Rows from block 8, named by matrix and row number. Rows with one number belong to one neuron. Each number is 500 + 40 x the weight over the matrix's rms, rounded and kept within 0 to 999. All counts start at 0. Numbers have three digits each.
# fc1: MLP up (model.blocks.8.mlp.fc1.weight, 1024x256), inputs 0-127
# fc2: MLP down (model.blocks.8.mlp.fc2.weight, 256x1024, transposed), outputs 0-127
fc1.218:526547474495518447494551468514558537483525506464478535510518458466507437452471531497497458539540502435510434481527470502510563459500506553504515465545481514520445542497528507608499523570499465481504454483535470521507523534574494515551509427468589422472421537542468530469528537521458520530495558533531517524451493547505514490605477533559571433537515531535534447497402451522490483511531
fc2.218:494452537546441518477507552525484508439495567472462512525492536521553521571458469467496607514435564493552495431596508467515502432469468483475563478522451501445472550498483529515514521471462528467479496533506444559572428467509452459487486537480489529447461561560570479460464520433498611504497509506543566531488570492537453503534517483526575522513525552508476491546443511536585524435540
fc1.219:494479516478448510514458483482494469520436511474499566540450531510516501407476568460527472583543506557541557485522487482465523505541462555477476460546555478474514532489511521534448553494490465507484471542543502413528582510476542556473509536523513425526547532506517554451474545457485521473442477518472494537505452451464557476563506483499474489527471516521469462448551490563463538495474
fc2.219:470457536471510531546525518558498439479463557512505442510458490563481494512504491464513504507473495515519461525491463528517516513501524523491439513526539497552541502474468439505482478501491460554505499502544500473468489481497442507449443498535482497605493516465471467523501478481533509493512494532524512503432507462504539502462523435511503573495539542518497517508483516525524518560495
fc1.220:466462438528526472519471503471522476463464480420497490479574485512479478542523486489452501508466506501539523418471412539534470496554529472379525498628597466404518525564553462545504549516512510446534592540489533458468559566475585506510520475511530441453539480549498467524426599506535476401517569568447472510507476508458528487513477527525493463547510558531487497460477557495547519390507
fc2.220:508493591510501591580543471467477559548524534433478582474548527515528493433490538463485488498541512490480451559556433493477500466479567515463523532467545505475454465491517519500484532471509485447510479481583516522495487484490469492498498444532484451527470468461457527512445462557505468484518543488448487519521473458520487515533507430514499517524494504468508544514511484479538527443489
fc1.221:524444523488469456514461501473513534407518417440495498452503507537537494513506497546460519480504624454500516451492475481573559516421508484482518509483563494518420471541472522543510541492497459597518484543455462418457452448506510529514523540460541534457505485522531489471448518492460440470454471521554449595445440494492481531548527558426529524507513544532486490541559523512520518550408
fc2.221:553467508545457505482437492549501481511451459555438421400519524531575527506535444440447504463464480419515425429498439365391540495534548494470561444560454545520484467491496486501527450462442551447561500479476410478467444499516488580484462486481545593508441591565528544459470456478419454556533499571516489457496599483519439549500626470460503478516484453438492510514488567521550510487519
fc1.222:497469509439543509505578524527519514415475479533493529442562551590515524453456505525461484508492567440512509489487510478476476552471481493498521478579586517507479511515442497491533542528466462509418488473460418494475481504437460546467573540543514426549568581530421497494575491517469526522509507471443464501529478523495530545525500562511548562543538478555493465445550500492498570498486
fc2.222:481492559523475478486501520514483499487497485467533421475495525498545538480503495558533471489490520466496573496498441526493500521509496530498530495516455535547522555582441480552536472531505524452555457534490472543513507468508526535519450525474473554493501490447490473453533496472509553526527545500573521485466497510562553515504532484529482437527538509562467484449526554541529499492549
fc1.223:476487502483425545627554456480464467477465548559584538447487471499491474436519513449440497429515496543553432474444495502487474484494442417471568552454533481435561504475494546567509506524484482506480485547443498564521556473488443557486487532474479488583470465491540521409554456456488499503491536420474494462466472521413559522493485495567556471438560541529541474495523579530535485481485
fc2.223:499476542543515477534466534499453469481580494518574463521499510533478508427479462472577444500449490557485502524507506601554469572453570616495497575519570522520495421512502468506464532492496500568483502425550558490458517495441471519472525493411533539463473507498425457496565483528455503559453562589535511423461522473521530504523478510474476513548550462483486532533518546474482576526495
fc1.224:425402514479522523419462544491435399561543525477530476492508491475528480545484538473502523464371516447530626491568478488514532536509531535474591547477523477511511431542493469503436438556500555478521564495516474495391503540420499503553546572496469563514499495577457494491536454478497507576448429506505432570501451529393482548499489460474478500457541495507526489517531534523459497581490
fc2.224:456469531494491496467512517524522444478488445454432475623479524540489546566442531470459462469487493561540555519572532529534485449465492530488535476489390471521530488445456499459634496487410555524468378486521465509514481405533430515417535493480458554515476560500559533526484490520560528422551500495566456569509532545385484452451487528542514441549479548519474446510472415617520527447501
fc1.225:460527487509474549450514462420570479448437469479504494502450515538434508493537599442485558572503538514517432448535523550531497509550499595466425542559507429489461608501540473529486503494439481488484407525533461526489538529493559565462516539532497441521502443471523484479527544402461508444487503540454492509504449509464509483472458510438496443526527462501490458518570485520519475486467
fc2.225:548504482437501455482500492449559453469501497510502530472528555527490528475387508505445469499495435517470572520429504544445456487503471533538544557480577436438480462452433508515453548538474506411497541467586530553482605522464507487521520486507400512487433501561438450476475478516500450458481569487494494484445450521503492416508461448500561460513445533519476524601483514432425477532523
fc1.226:488502481524530579454550511512535554520499542491492500499489500515507428500592511492502482576495460531393497508489544448504607515448498494511442430545489486560488507516514564555494550514460597579557587520489503482389531546497548468468449498514497483439583511476561513528471534548507490601545474498492450483543500495490510458472484445508492462493492498453405372486481505514534488525474
fc2.226:525509526478495470520493520544530503457446504518498490454528508524520554444506424467524490485465410437499453495497492463539504471494428497536526477515490568513469507494508435527490474464464496571520485444484475540448472522401490511462551513455601482546582544489463529472435488592465545550484531517489481527519504487563546485466538526487452537410489474468467527481508510467486494488450
fc1.227:525523542437487457472467476583546523495537495480474515470395498560522491486476504485433505491506567463499481494517370513451467471496560526504506461506517456499470462485521379529491557485430531497507466475454429505520474466512486530457521493500506538634534610481431497516496484563486589417483507519426530459513474516486504494563535542523522529500574494482534508591536486490550517488420
fc2.227:481498498458498430474469535421549482484537565468456537565478533538456497540489536525479514438501542513523508491481449503386531479516541494526496462486485494558496505518495547442519466525462484429510469438510515444546509442509414432512461499506451524467455499398515472569477421493482477492476518508500509467492568543564485493455455496513482432553452498541506473541487446475522464496498
fc1.228:439532515491566491515545575520575479525493395446469473581535559497472510515506463460431579519502495569461503485500465470548475537453518462516492491507541478461480547488571451543489487447475554483459468479521571414521544507491486528486461564515443414484457503481553471512481565443469573490501495520446494550485504630437535409563502480562521507457546579488531508486549468510563531485509
fc2.228:533587461529535552502515453518481570549485446529597502467597484543494537510536558444533471547495493418537465515490447451471432480447512453493549525558489506481534408510518428488515512492548459509488512609459545498481521534459533545533455425504507570534432507496503534507499487455491496496570442473426454600554478477488490563487517505555525519548479492431554555522501449538513539552480
fc1.229:480414538528516531612483443449454461487461576482474534511475459506539507468523532520450506514497505507499483491517521499448438428499537446420519461524529506488511579434446508480490529513474404500558536542500479519395433499486508494556451561524535496520604446552479489517485490442574479471510550538467464429511496531517514452490411519526509504495480500592535468494572558541488460514464
fc2.229:461468444544565431510549538449559501492531493482464446502432439420585440508538519479495512554496458526498517445493484509489509569414489496476475493508431509512561483434473534492522538521441583477507445485563460495519568434555419472483581509488482520464485493478480563542472487446484515490479517477508464461500540483505475456449485532458530509478489499571508520533472498496537514429507
fc1.230:538493457484491515549560495468528487458386522551487515475506553470554526428410509434578577503485493483521542503524513619450521499519519516483525454459510506453504564520453494463469570467458449492429507403580465554444483560521536495467474507556476508465524500588530471476577509525527487505498520448508476481531446457484465459477438492492545510499515557504540460466470533530566483455445
fc2.230:549502490515471478530507444508535531432533494513468510585526477508510474531423450535531507406498550528477535486535478507543530513554478486489452487557455553466488507516490551482491551523508499505449503475501426567507466493464404524550556530512554503491537400500494442489489463516517532487489550419559513554533515539500485443481594550531536435402519534524547440460562540538480498450532
fc1.231:511494504454412561466516513503501465556485534460504500485501429459529525508507481402526490492483531515534561437544498515520477570529474537481605452462501477492433448536453518551507479516414613475517494487518530472501503599497511505510533562504460490540568540521507489427546534457493498469469433487490498536453512554519501545464475472480451410548456522438573511524544507482544524479532
fc2.231:472483459561554462538498478500481489522485528493526447543415466448481490556488522456479517568506495444517490498484585450523507489525548516543537496466486449479549489431532529556546461446548510485513575496514464577537536480612496520501540513551508519554444584556458519454490440475535520444512483517461563537441529548416485459534457419477498505477457455554460489475443442592494479465535
fc1.232:541475508522552530540484475447502596550447462518511526434468534540562500533536505410498417470528573547512555583525431557507506530493478463498468486520543578543440473551478456526510451593460587471515497434492505465535447515540523475530482462508509503522601536506531425452544550506595469464514449476467493505405460542485513518487490487565520563582496529501490471507564478406504589475532
fc2.232:565622376442478471443475456550484483581553531506550403436600506471486553545487503462566497477557492570552449563422561585505473472505544441427506556526492457499535508563533516570547518495503489485474564506446467504509531536486510536522505536492449502498502529548534472530477527437576524486504440555482513543500467513462563455484493502465574474466481465446514590421505540506458497526554
fc1.233:542500491486500395516535537529457484518487496513507472537481485551524504431526502513510519561497516471542509487512585506442503460462536476492541461514545509488442513469463453456499484488430517518453472582548516541477529574511526605510549537518502430503527572511413470515484503455513504490485527456592569482561410522474474472455519529538490483567407502511527471365465517472537481532485
fc2.233:489460501480454552531493564464430496518568557508456511471555539540493444538492526550515536477513495484535508469550431502501494496469542476414470461538463492509476527537436498563548509562494515421462415467528493426469526495461482580483459536481494513497457534405493519515539535418454456466537557494507431490434567505559522503453503463479460469571549542505481503558503478449469466495532
fc1.234:520530525502509468501566486522483528539564517525545569495490478482563484486486509435457524535483472500469506558489496535481511547506452435489542474486522568452540423479563465488515467512458550513456457478467486467433428511486402490538517492484486535519572534517500576475541543511481524477446443551465473528506442512486535534482547484509493465599484552452501412498509473420566520458503
fc2.234:557496487497461503506437439499537527546503530437467411543605500579498517458472492522486433530484445480489514542508547518507456539525535512467510529523491536466526497541424534476545473475438546495495461457503494459460391497491465555486480468395502534429552497505477515475517547564484479512474480537512559555517491551395524463533516529518530506552484494529479533520578420501551497532523
fc1.235:591548481547521509484559474406467491522485467543499501470488567502460470490519536461495474535521508512538495495478520481491542487456476523496509485570602477403550440516489454532520537491489569532444476541500458452500585489466519445497502480435509480541513548444397525493467481534546479497574517482376455543542501509497529505478533453499527467478499564514471484512536548473529520510408
fc2.235:497438484528504507547539482554454562525467483496515524453507474452543503526550479456506527457526443463539577482559501523528485508471569495512390434516559454527503426475487432507377486477584460505459504507493561482472499570474525523478511589547512497482510579493428526475569471534558497522519472499467576473508534521561516468494488509573425524496561463470540502518498500401431522504543
fc1.236:562457482467507493535427530456556538530475485439536544539499546572495485515400500450499573531551493510496498512540531454514534483538505459533506478533492536486492450521482424510475505499469489465541533405534494480484454567571555529509488474489484527525515491521425464512493454503557511455470412469519412588507436492449517536496490465517552473555505527498459502418494453449477514561497
fc2.236:464443534535512511448533467408481440514557544464503504508478422484512488533490473527458522564508498592534499457523571534534518487573510443546505463539474577417507489483478500450495516412479485434555504544474426510491453454542518413450487562497474495490550522531524566497498508518455526461451375564500466543454535504513584466455478511539494453440430448545512500562470498566588526456497
fc1.237:554490497504508504486525563490408489549478442452509525492475495543447504482395492450426479531415479479543535485460562524494538480472590566502479469544594545506610377475474466564480477462512503506487486481415549500499506467467496471490534496473444476509489547480425518521492478498461552529531433442482460524520490524535497473476523552533520530467511497522517488534519478516478540528423
fc2.237:492498482485553495460558493491489495522409526502547481446442502453554494446499452425501629484488406555501494535508484553523522457484554546497499486538527454530511475493493467467447513490488518427550506507463560552456556494496498532463535567379476410476538550453540477506543519515550558466502519527529523480482505504483481496470446500521474595481468473540481459542464466429511529487475
fc1.238:543440431529547446557520344404545483477510481585561592514563488471524458523502550493498521518513496523460414497482406517500502479489462495487484459462433501512482456458425524487516508517425458568513455538426526473534538540554508578415483510440488464529535600557500501428506428436459500495516464446434404514456530565491510599523511605490461364442523549539553478468495497544472460464529
fc2.238:483388460374572462566432454440524515509441506446462481585495508524498571449438441576432546445605601504438495551475499526498572465520454525502452517498496519623466535461455554551550515629496587498532525376469484493456618622494431492545544541481577476468494553433465481493544487560573468500490475489527532476469567538492432459449495467436440404507486537534445554477542511461561451517518
fc1.239:510488548536519514524578515496517516465474560451510473491507495465550527549542532463528520541460461594439576492454527542507547491513447484590518522456507464571512485543443540458547459510486517582474477412531444511531551468461525505532409473485489478470507569458562463414415478441456450517511542477503459510563470473508562524561494492533483454566483545505533524451567474543553482437515
fc2.239:482454572505532520501515503497493586584502538583494498505577510411520507517486515542443545510630472396538459511482398478474443478600491484410559492588562513434463438454473473412493511533529484437497547472530510501435529542502457570628470518507562481534475509499476509465550491501568438595465469476493465464492470506476506489521531478493510543513504462435583416504479509463528468531474
fc1.240:526493524540505424468436489427513531434510473525527502446494478520528600558512537540472554525499552473538527417502493469458479484474446494417445544544531528609593508488449463554542490470436542536467500451472422485472458469463592500488529502450531558473455583492498476486495524574528458471508577497467493495547394419489466611510494560505456507502520487536541491480495513510513495482474
fc2.240:501524499595503480437490543545479561446500526475535493514462514518538448563473542528408492570560472482578491492612587504484492498541563460512539574487469503470550488470495486517535568509545491444459458534450437509568497471499493497590504463459466551541439492610484544451451489473485512495598479566552422486519487482552459524544577516570525489465498526434505542452470519550461538478582
fc1.241:528515452460529513495569449586496495495491574483467532485519465477474524481587490495484485451455442470464566490517472539441493532445462532431481576510548517497543454501524489451519556568484555497521507464418514482468503439458485517477472489456487509503507490487552492458485553463550501540478495525511562520454544498460562493570523533485482435449499485495522513540488473449590545491488
fc2.241:492458470547546526389500531514455542523502503520540440502491437478569446518534520511475576525535420472575496425540472488522454548515538453507525434521446494469560521427528458478521496437524509493466473509480493500458488471485470503494516562497397551516433484511496546448482485444534561482603461512533467501496544546498512494498563491540441480503415528518534528456485544556528532495496
fc1.242:576497516548403528499476476475482442537478556517575481504456468481523490548530507475497474419547518462501581423499444526500500532443501448408552531499506577552554470537470559517505508563544587547495552478473559450488409524362600475524560497495485541532513504581505519526512515493536498517467513441426479519492433479421500524499583531507500463466459510509544522455500483497584534507475
fc2.242:453489530499545559517468557529520479495492477527438426514446498603455460504533462518450440563505495468505532532600577490482463491524532505467531603508450509576557538431470491449453486513450457456524482505538475491445437498510424490406508501457534555550435525455509538514552473454488510411536478555536542531468524513454492526508504552584416496523448526514501496484468491592496518526498