From a checkpoint of a small image classifier.
Model: 11.9M parameters, 48-pixel images, arch convnext.
Training: nadamw at rate 0.0011, batches of 128.
Data: trained on microscope photos of single blood and bone marrow cells, 97085 training examples.
Rows from block 13, named by matrix and row number. Rows with one number belong to one neuron. Each number is 128 + 32 x the weight over its row's rms, rounded and kept within 0 to 255. All counts start at 0. Numbers have three digits each. After the name is the row's rms in percent of the matrix's.
# fc1: MLP up (model.blocks.13.mlp.fc1.weight, 1024x256), inputs 0-63
# fc2: MLP down (model.blocks.13.mlp.fc2.weight, 256x1024, transposed), outputs 0-63
fc1.76 099:153079076158144153106161119174091124168098165134170096138167143169149148124134126176087145137181164138079085158104156149076152128147156119091087175137120151120124139117088181180186061188156090
fc1.77 098:095089123158122142109143174054189166085100191126125113115190124182109123111154125121132131129088079187111132125090170117116080146142139102067124129157149099121134131147153173215094184078101162
fc1.78 099:113128123122118110116160165127128149104143107165140163134125141161143194118097166131163186094129142169101099120139212109150105130170140103109166152075128134136144127138110127163019108131132088
fc1.79 097:059151133197123108089109170111085135178144140157111129104175116150195175110126105117190116139120130181140158223146187163099089110079149066151074165145131146106134168158072134144135162124104130
fc1.80 098:150121158068069150120112099116116108079113140049171093147128172122121164127126110111109126199121138155148117103060155104112206134114124113147095157111144143215101116146141105132111154121099155
fc1.81 103:179141112120108133102117167114121138148130075135158110163131082117143104098083134081154129071115159143029114118136126099123178210104061097124184112131137156117118121126131071061166107161116072
fc1.82 107:051068182094201195175051222112115188119135118085128154213122154118127107137120139149137121113105134131119177109152098100134141149129109123073131120128127185109125135120126155122091127138172177
fc1.83 108:164126120131108105181147106095126157116144185135127151220110150058155102118131117120116137159149135166121140100124090124084148105111116124145104148153167147143155217116132081095128126131143122
fc1.84 098:174117104151138160126081135110148116141108186163148150147153133072104128153163143199115134190108154128129134131093082139102156088128189138114042158172098070118088137104122102068118123181147129
fc1.85 102:158155099140097114176120160089098147146132076040130090172135193099105078133161096186079169152093171137168173142054104152130208100109077127087114116141163126201108165095103141121092082137142208
fc1.86 101:146119123095131080118137156122129147110182228132098190196104094025130172152114122060100066183152094198132130146144149174117093119123104171109163101115128167152127134113056132135111147158153107
fc1.87 100:112104150105150155136152132149216141147125067188096076123118154164166131125082140141104208087190116134114160141068112071144147074103109190089172126158079165097133112136165133125095128143137161
fc1.88 104:091094119104157117000154071151101170172171160104109104153154157135192135136111143178066134106212110120071159134113103135145127126154174094123128159100177155122141143107157149133183111161118080
fc1.89 101:184095135144161205051129130159105131123167160139125107110165145172107098120137113069152130122112100135141174143145124170087138114114118168117066145099186164128126163163123132126072109111050144
fc1.90 103:153050109140136206173116139101135171132135134116162149155103137094091116163099110161104087107123135166128132099097141156067207123090086111058157123079203139087133151093159105136113153099145143
fc1.91 094:158109169098108151095087169180113123146162195152169149167135133165138105154109080121078170102171120158138081151103162135124187126114168128170090145186192098089130087106151154155133070154118157
fc1.92 107:088151150151104128142154164106155115109135091080119148184151149165189182125112084135133198079139186089124189110115171149089130064162161182093116051067125116160093130171080135126137110126130112
fc1.93 098:094124188112054207100117084130108090103148146130110082111226180123080172175124150153177150071128146150146165124122101131172119130082136162081132086134150125149080096118145155107094142116117107
fc1.94 100:121159137184137135114133154151121118099213102112153151153090201105167201093144118135059076163099124083133131129105114129164117107085145157177061160151103144143052075114163123118125145176134086
fc1.95 103:114131153106099045115202138128100092145107175152106117130168092098223153127076143195111153117112147130112138124126111150158137090139148116126149149121101093092110131110136081177123107156150098
fc1.96 096:125145176143121074142093185110129215191138159125119079118097115154117097128090057172147108093128078191139174142095174127083162103139065123136161169149093172135148139214145082151114176096153150
fc1.97 099:140145204136177115116133087158165144116108126167113107169144094107170103163133123118137118128105066161088140129137205127095103073130121109124117129136127137134122162195158086129083115108111140
fc1.98 102:138055123148063108189098158099109111116160144163130099163105130161130139099122139115177096119171147138085175154082080110142118126066081113158101153098135117153117089181173161155099145165158101
fc1.99 102:116096147150129140114133168140194132150142170161158111102182184131120132174091080135102111080143088172134193139104122189102125195140081112112190147114148153098131192162153062153078128095149105
fc1.100 099:149098102116132097197108185095110158207157029144097127100126102106157129094139166155156182073163110104101143153051112116102143159129139151124152102103134082108135125092112141119127116143121201
fc1.101 099:115059130178130102152100157199116131103106154090122141140191130129101142105102110124143142119159185106120133118146124125136110138144150130151138147175142163127129129129113142114107017114078066
fc1.102 102:094106199112135163171126097169170111085145093136068094115098221129182135150146078119115078136107134135089157202078177161146140168125108169082159146156101180122197133135132111128083144128076141
fc1.103 097:152111106135082097172181130151051106166099160169151154160127142155200074085132156184198152094144147165002137154120106128139108116120107148146113095086127145142096128103120140085170088142175132
fc1.104 100:129090218192113121157115127098217138154136129066149078121111157093133140104139075150116159160087088153080117135086128126116191079157067125112135143091143068091116111079119126132103059197144127
fc1.105 098:141124114153090165107084088139118166077131103138094133131145164111135122062143148064184088134146157132091086141147168163071127117102097125124104151159142135098151142054115144165136149144129093
fc1.106 097:116145101071121134113162128240119190100138173145143080116133148115123123106111146169128124111134123160140131111030139166170185142137125122144113140152123112112114189119142099145111137150091101
fc1.107 098:128085184091134177118103110111113161105092180047101086147192132188120115173088105086186097160100091109160140179118130131137127096122145060146190105086163179143120130162149154157064125133117176
fc1.108 110:174124154114131156123136134136152193086125117142127101181094118077127156110152070079147140098055069145050110125080112114037151178114129115132077140100144127157189173121189175119088160196055164
fc1.109 101:107109131199088127108122148103163114105200188129159138185181102104103146089150068143209132162066101096120170135061150122179179190130145090143095111103125119143143097114126087112099113161154133
fc1.110 095:190098113154113098124161123094082143118116113113105137165162094066129173081077090111110123137098139104059094179079178140131137139109139152077186091071110112090149223091110152134147072172106121
fc1.111 098:147115150125110099100122098124130135043105119130136197116144161140139079150133090156213173108066108125147107155097138072139102165163121102162095079118158101087100125163160178200088112108081216
fc1.112 096:172149114089077107139158236103102124181139144089109107111179145069119111138143130155114128157119064115128109154143142186094095137080132158148125102099111041080138119099072148141133147147107102
fc1.113 105:121136127133160170103123110106114101095162177140117107135187143108114099145153096120160155152093104106061147147117158132156097186091095118152125132116141115134149064180113172128130145139134120
fc1.114 100:117166109131067171123139110198099143087187111089124126096137125133146116133111098071095131126102066095092098189136177185073120126098116140117090126151177084129174144097066182119021140137135203
fc1.115 097:170083124067125155066128159165073137180158189095086112146157103127135072149102128129128117135163077066119090182097111160124144127144086111138134112110171129058136110084166162144159151146117135
fc1.116 099:146151145114062118149125119111147096098181199145151141129153143110139142140122120084084126085117147099109076123130145095165144138122156124126126142102171122140121133120163173128133085134126103
fc1.117 103:147137139111083141076104139123098132179173133171109142121127108112151087092140059123128165105128150189139145139112146144136134112159092124167154141147173111134142120169067097128143048150093104
fc1.118 101:096120157066086158114077102074175148151209092090148156116137137173117129117089137117129165133079147110137118187067100111111227102059133146050158132067145048088131157133141167110051117149124202
fc1.119 099:130083140161115142111142071098136108093112104077145126213131121064111152091136157107149126124149121138144153164111208131155159131101080138084080060135136151147116150121160087192117119104110103
fc1.120 102:110131118085120121100116156128131119145115164126098086115171145125102182104103123131141125139053102128133169169156129121134113157122114103153102112161070086128145118138085202156118127155024108
fc1.121 104:098108132149145092155151121114100165122133119131178121139161172088158147122132157112119111168142116219080136095161098158135115040092080104167096134138126148119109107061141170142140098192162090
fc2.76 101:116164166130098155165130110145101133149107137080086101156147064127108142130131113134166089140133097155136116170086094152132128165109043135093062150130155140163144120144122079153145139078125133
fc2.77 107:197164132117149087116168102144178172133109129120125099124135152127126098113137122154069185183158148088134117143108167074130088104077178081132109191111109159084098131114200152127145107122135116
fc2.78 098:131121166120102141140071089095115127147119186131113099130146124139128129159088123153153151142138199147065116123147170086161161057039076097182170136115061116142105158129156146123125093105064076
fc2.79 089:165155133085150117158161128102121185131189120130179157144142128081096069119087171220127109096183100148181123165136137116152103157172156067136086127084157163123116119109168137091137142119178159
fc2.80 104:112132199099175076122159144115101094130123114167124107152126096165108060139112132132042111138183137102162151126150127100070178106107148095158157137127077131135104130056105174108163130113112129
fc2.81 102:134108164137167121096100121157159138123177091141155071186098096133091160084115201117138163129117139143107064110122156118208131175142174102130106141150163084159111082098142087069177150090194140
fc2.82 113:089110143154140092159113129098151087127171114145170121123091123099142130141164123102143107169126164119114174109123146116172156144113131114142088136091142139119090145073170144095158172137181137
fc2.83 129:084115126192161071102102169152166089139096130130114106140063084137134102147148098134078117190141132131152106106121183159126167124106137077129122153126082126121132123053138133131159122123124168
fc2.84 084:132121158170156129145132104200122108144086124102137099129093088113127181111175121086101086147090161186151141068141155176128136163143088156115112090160156128124215129127119089174134167117110170
fc2.85 111:102150136168172132084134101126127122169108085100135140153119086144095082122155095103057111170112128176168151133129203155115134139140125136148106133090120163116147156135176095144108151127118123
fc2.86 101:093162125143088167113123114154127086173168118080131156072135066183116187140119139118085086100179124150071127189078063151164170121143091147170127108166150106155137089095142107074139111081126134
fc2.87 094:156121143116147154180126150106150149138142074158110161101161172115114066114179110180122183116131134097165185133130123100100146189121153128140077146121150169079117144079114160106072087147167124
fc2.88 111:078071139162148110086155146138104138125107119097132111163105114091108159103113148140161123133104094156178102114107120186160127119151130140170113112123136058173172097093123084114214116113172163
fc2.89 087:091144133193169163078183102129182118185065138090111145108102131126098115150202156108058139122135127164153118156095137133130131147140102118187123108098087137107153124052164125133125125083077136
fc2.90 100:145117109129079128172029106107154133173137152141105062145139110163150169139089077088174143096134134101112107125160126081151165108141158125142139122152132108137048173142112114098111120093143133
fc2.91 081:139122172130134176149117077131169145206120080099134145170134123117066113093114151141076117156106089170152163155118159108185105155159170104118130137133160172058116095111156154101142127120117114
fc2.92 127:170156064102157082136117108120176160091095125059137143113119091115186115072120038169089105129132116073150169137188166089113139073179114160175089160074120168195120182147196135120093144118143191
fc2.93 089:102077108094076098123100141096140135161155168134103109150161130144057125108079125100185131113108089113150119131122113182122127109085147116153141139136125054131112152111085163128181148138172120
fc2.94 102:143087159157137118100177147100151132097097110150076130167085171134170133148101120107098153158114133107131122083201145149188080135127182111120156145152061104115150094086104141140152102189125139
fc2.95 096:053110131116119112110078177158107164113115105168139081180127151115101143166128128157141146172148140120172094186104158123109147057078098092129104180083122127172131164115098104129184088133113141
fc2.96 093:062108051084102133092151100116191125147119122061129202189139179086117162155136182174090095139153084100121173123110152169156070138109154130229148143125129122109174094149156150130100075150155145
fc2.97 094:130159086168154173126117120134206142193102106148110105187149193132128144109188146150120120151158086122116083196113195148121100136126095104110138191127117133091103131044090131180098089124139141
fc2.98 100:144176144116176154170142076174170116129076103134089141097180107130114179061171128123075102136108137109090133123091118097099108144147108166098164095168160160144120133128108067184068133134064134
fc2.99 099:156095121141159156117129130150155159194128117102144101105149133092091098084135141141146151097158088152209123148090141121136139152147134073117105089118138140100161091125154080089127126055153107
fc2.100 107:137156167132086190131122079166066115183098109164082107109165104157150138141114085052158136159158118124101137189106131160143123154106129127104105195177158151060098093154100117164097139133139069
fc2.101 114:129099170148096163165091146108050119103100133145084128124145092111144117149094086117208082145144146154165164110150095143081136120164094186066153106141123129126134156157078089157114211152126090
fc2.102 098:160129092111149122151154159153132128136103112172126103112138170140120070120159123164107097093170141089182129140141073094050122161148127102144168122138098161155148130103106126181085088146070142
fc2.103 090:159078141091115071115145134150160097112075097091160115160106131146128121076114157165080110107087065145169090081151160205182102153089169156080091170130146095099143104123148154130139155149167150
fc2.104 109:112090174121139167084151072143146137179081104055179125123107151066134159156125198132120126111079121135111121098118172177192105099101152181150143096109118077071207083120155151172172124119133127
fc2.105 090:116087141079085126119129168102156157155117160159052095122162136136123112148119159143105148058147130060134087124096108146118119081150120142097162109135060081112110123071088159183144084145039123
fc2.106 099:136103203120143113133116110076111137152165152104139159101142100105119096101097163167141145067141134147127108134126062132146169193158120151149117086153156069164104115082119130098152117101167179
fc2.107 089:180150083058125121088098134146138160124119123154132119131144124163075186176083080135101177090148164089155125132134171088107124104133133095141120147138103102160114111168121187148126073110156103
fc2.108 129:109159051149155078115137100133125139107116151100137141127082171143119219136172126135091093122188170101110181104118153091066144133183090164148172158120142121148160184094132166176102136131127146
fc2.109 098:115110109135200136107166185143160143150083128100140126133133184150117124109161204159063099122129081109140082075097141118133131155111144113113188129133112123098138102092125113159126096116121144
fc2.110 090:132113110146146073177094152112150174116160154136181077172119138105070074151154205185121116125093121126154092048133115086122104152105144100158095081106127125102175168108118150110133125117117165
fc2.111 098:139105116073139142136109162134114124092141065161126129191120119088081136169111137148105142144148113149180130119172158105111062130121158087123152134126070104153149090105110181140154131172146136
fc2.112 092:161140104106083097160154119166124088143170128128097144159126129164138148090116132101124078121128091090120070161133062111154118181084150132061123149140205149117064165159152095130146149123154157
fc2.113 106:097130153154139121112103149145167135107093129067156144114133165118154127107190160199107110157091159092146125084152151126077162140129087199124129128066111151135169112118153103155118120086102160
fc2.114 093:130122154171154183145164117140122134162143152129098142115095090141171158097109108052089105141107146148100154117096123127178140089164144139121104105134133153071099135117136068149106221135136097
fc2.115 092:121127156131165147147115111052123167163131131129151151142177125084089082131104157184090157149106116129182153106138159077141099120129135076188144124102099135067112145096143153136105137105073108
fc2.116 112:142193112121157137131150088182136137078070101120109095124110042140162180141131073125101084136149118146124123163088121119131113064164073138113140136106083124181145123166150084177160177182119123
fc2.117 107:166098121136102133063187132175104115146114121097139160098133153126129140153106078088106109144099073141198122127175136130144129076117154131112171140093109139091144152178174138129157164122137119
fc2.118 100:168185101121145170175190075094119189141118098182164124173158146096134110136128143152135173083147135133104110184151133096133062178162150090159136145158196190081100139106113176144050088125130112
fc2.119 095:104133153102119167115147143162149144163161092112128100123169111071107156120171219144085161130109127108117107152052122133094126093146093168075142081166117082140198087133092097094187079081115144
fc2.120 087:114128093145158104127138166064173148070156139149134140132117202115098102143179129148108144136113163127143117108142139045090149139192105120088142141072109156169112224091164117111138159136157143
fc2.121 100:106100163146170117147136098123097139149088073134156096125123163103117152107157161116113087137079114172097119107147187162156072155167139136134139134130116104112178108057113075188131128143092171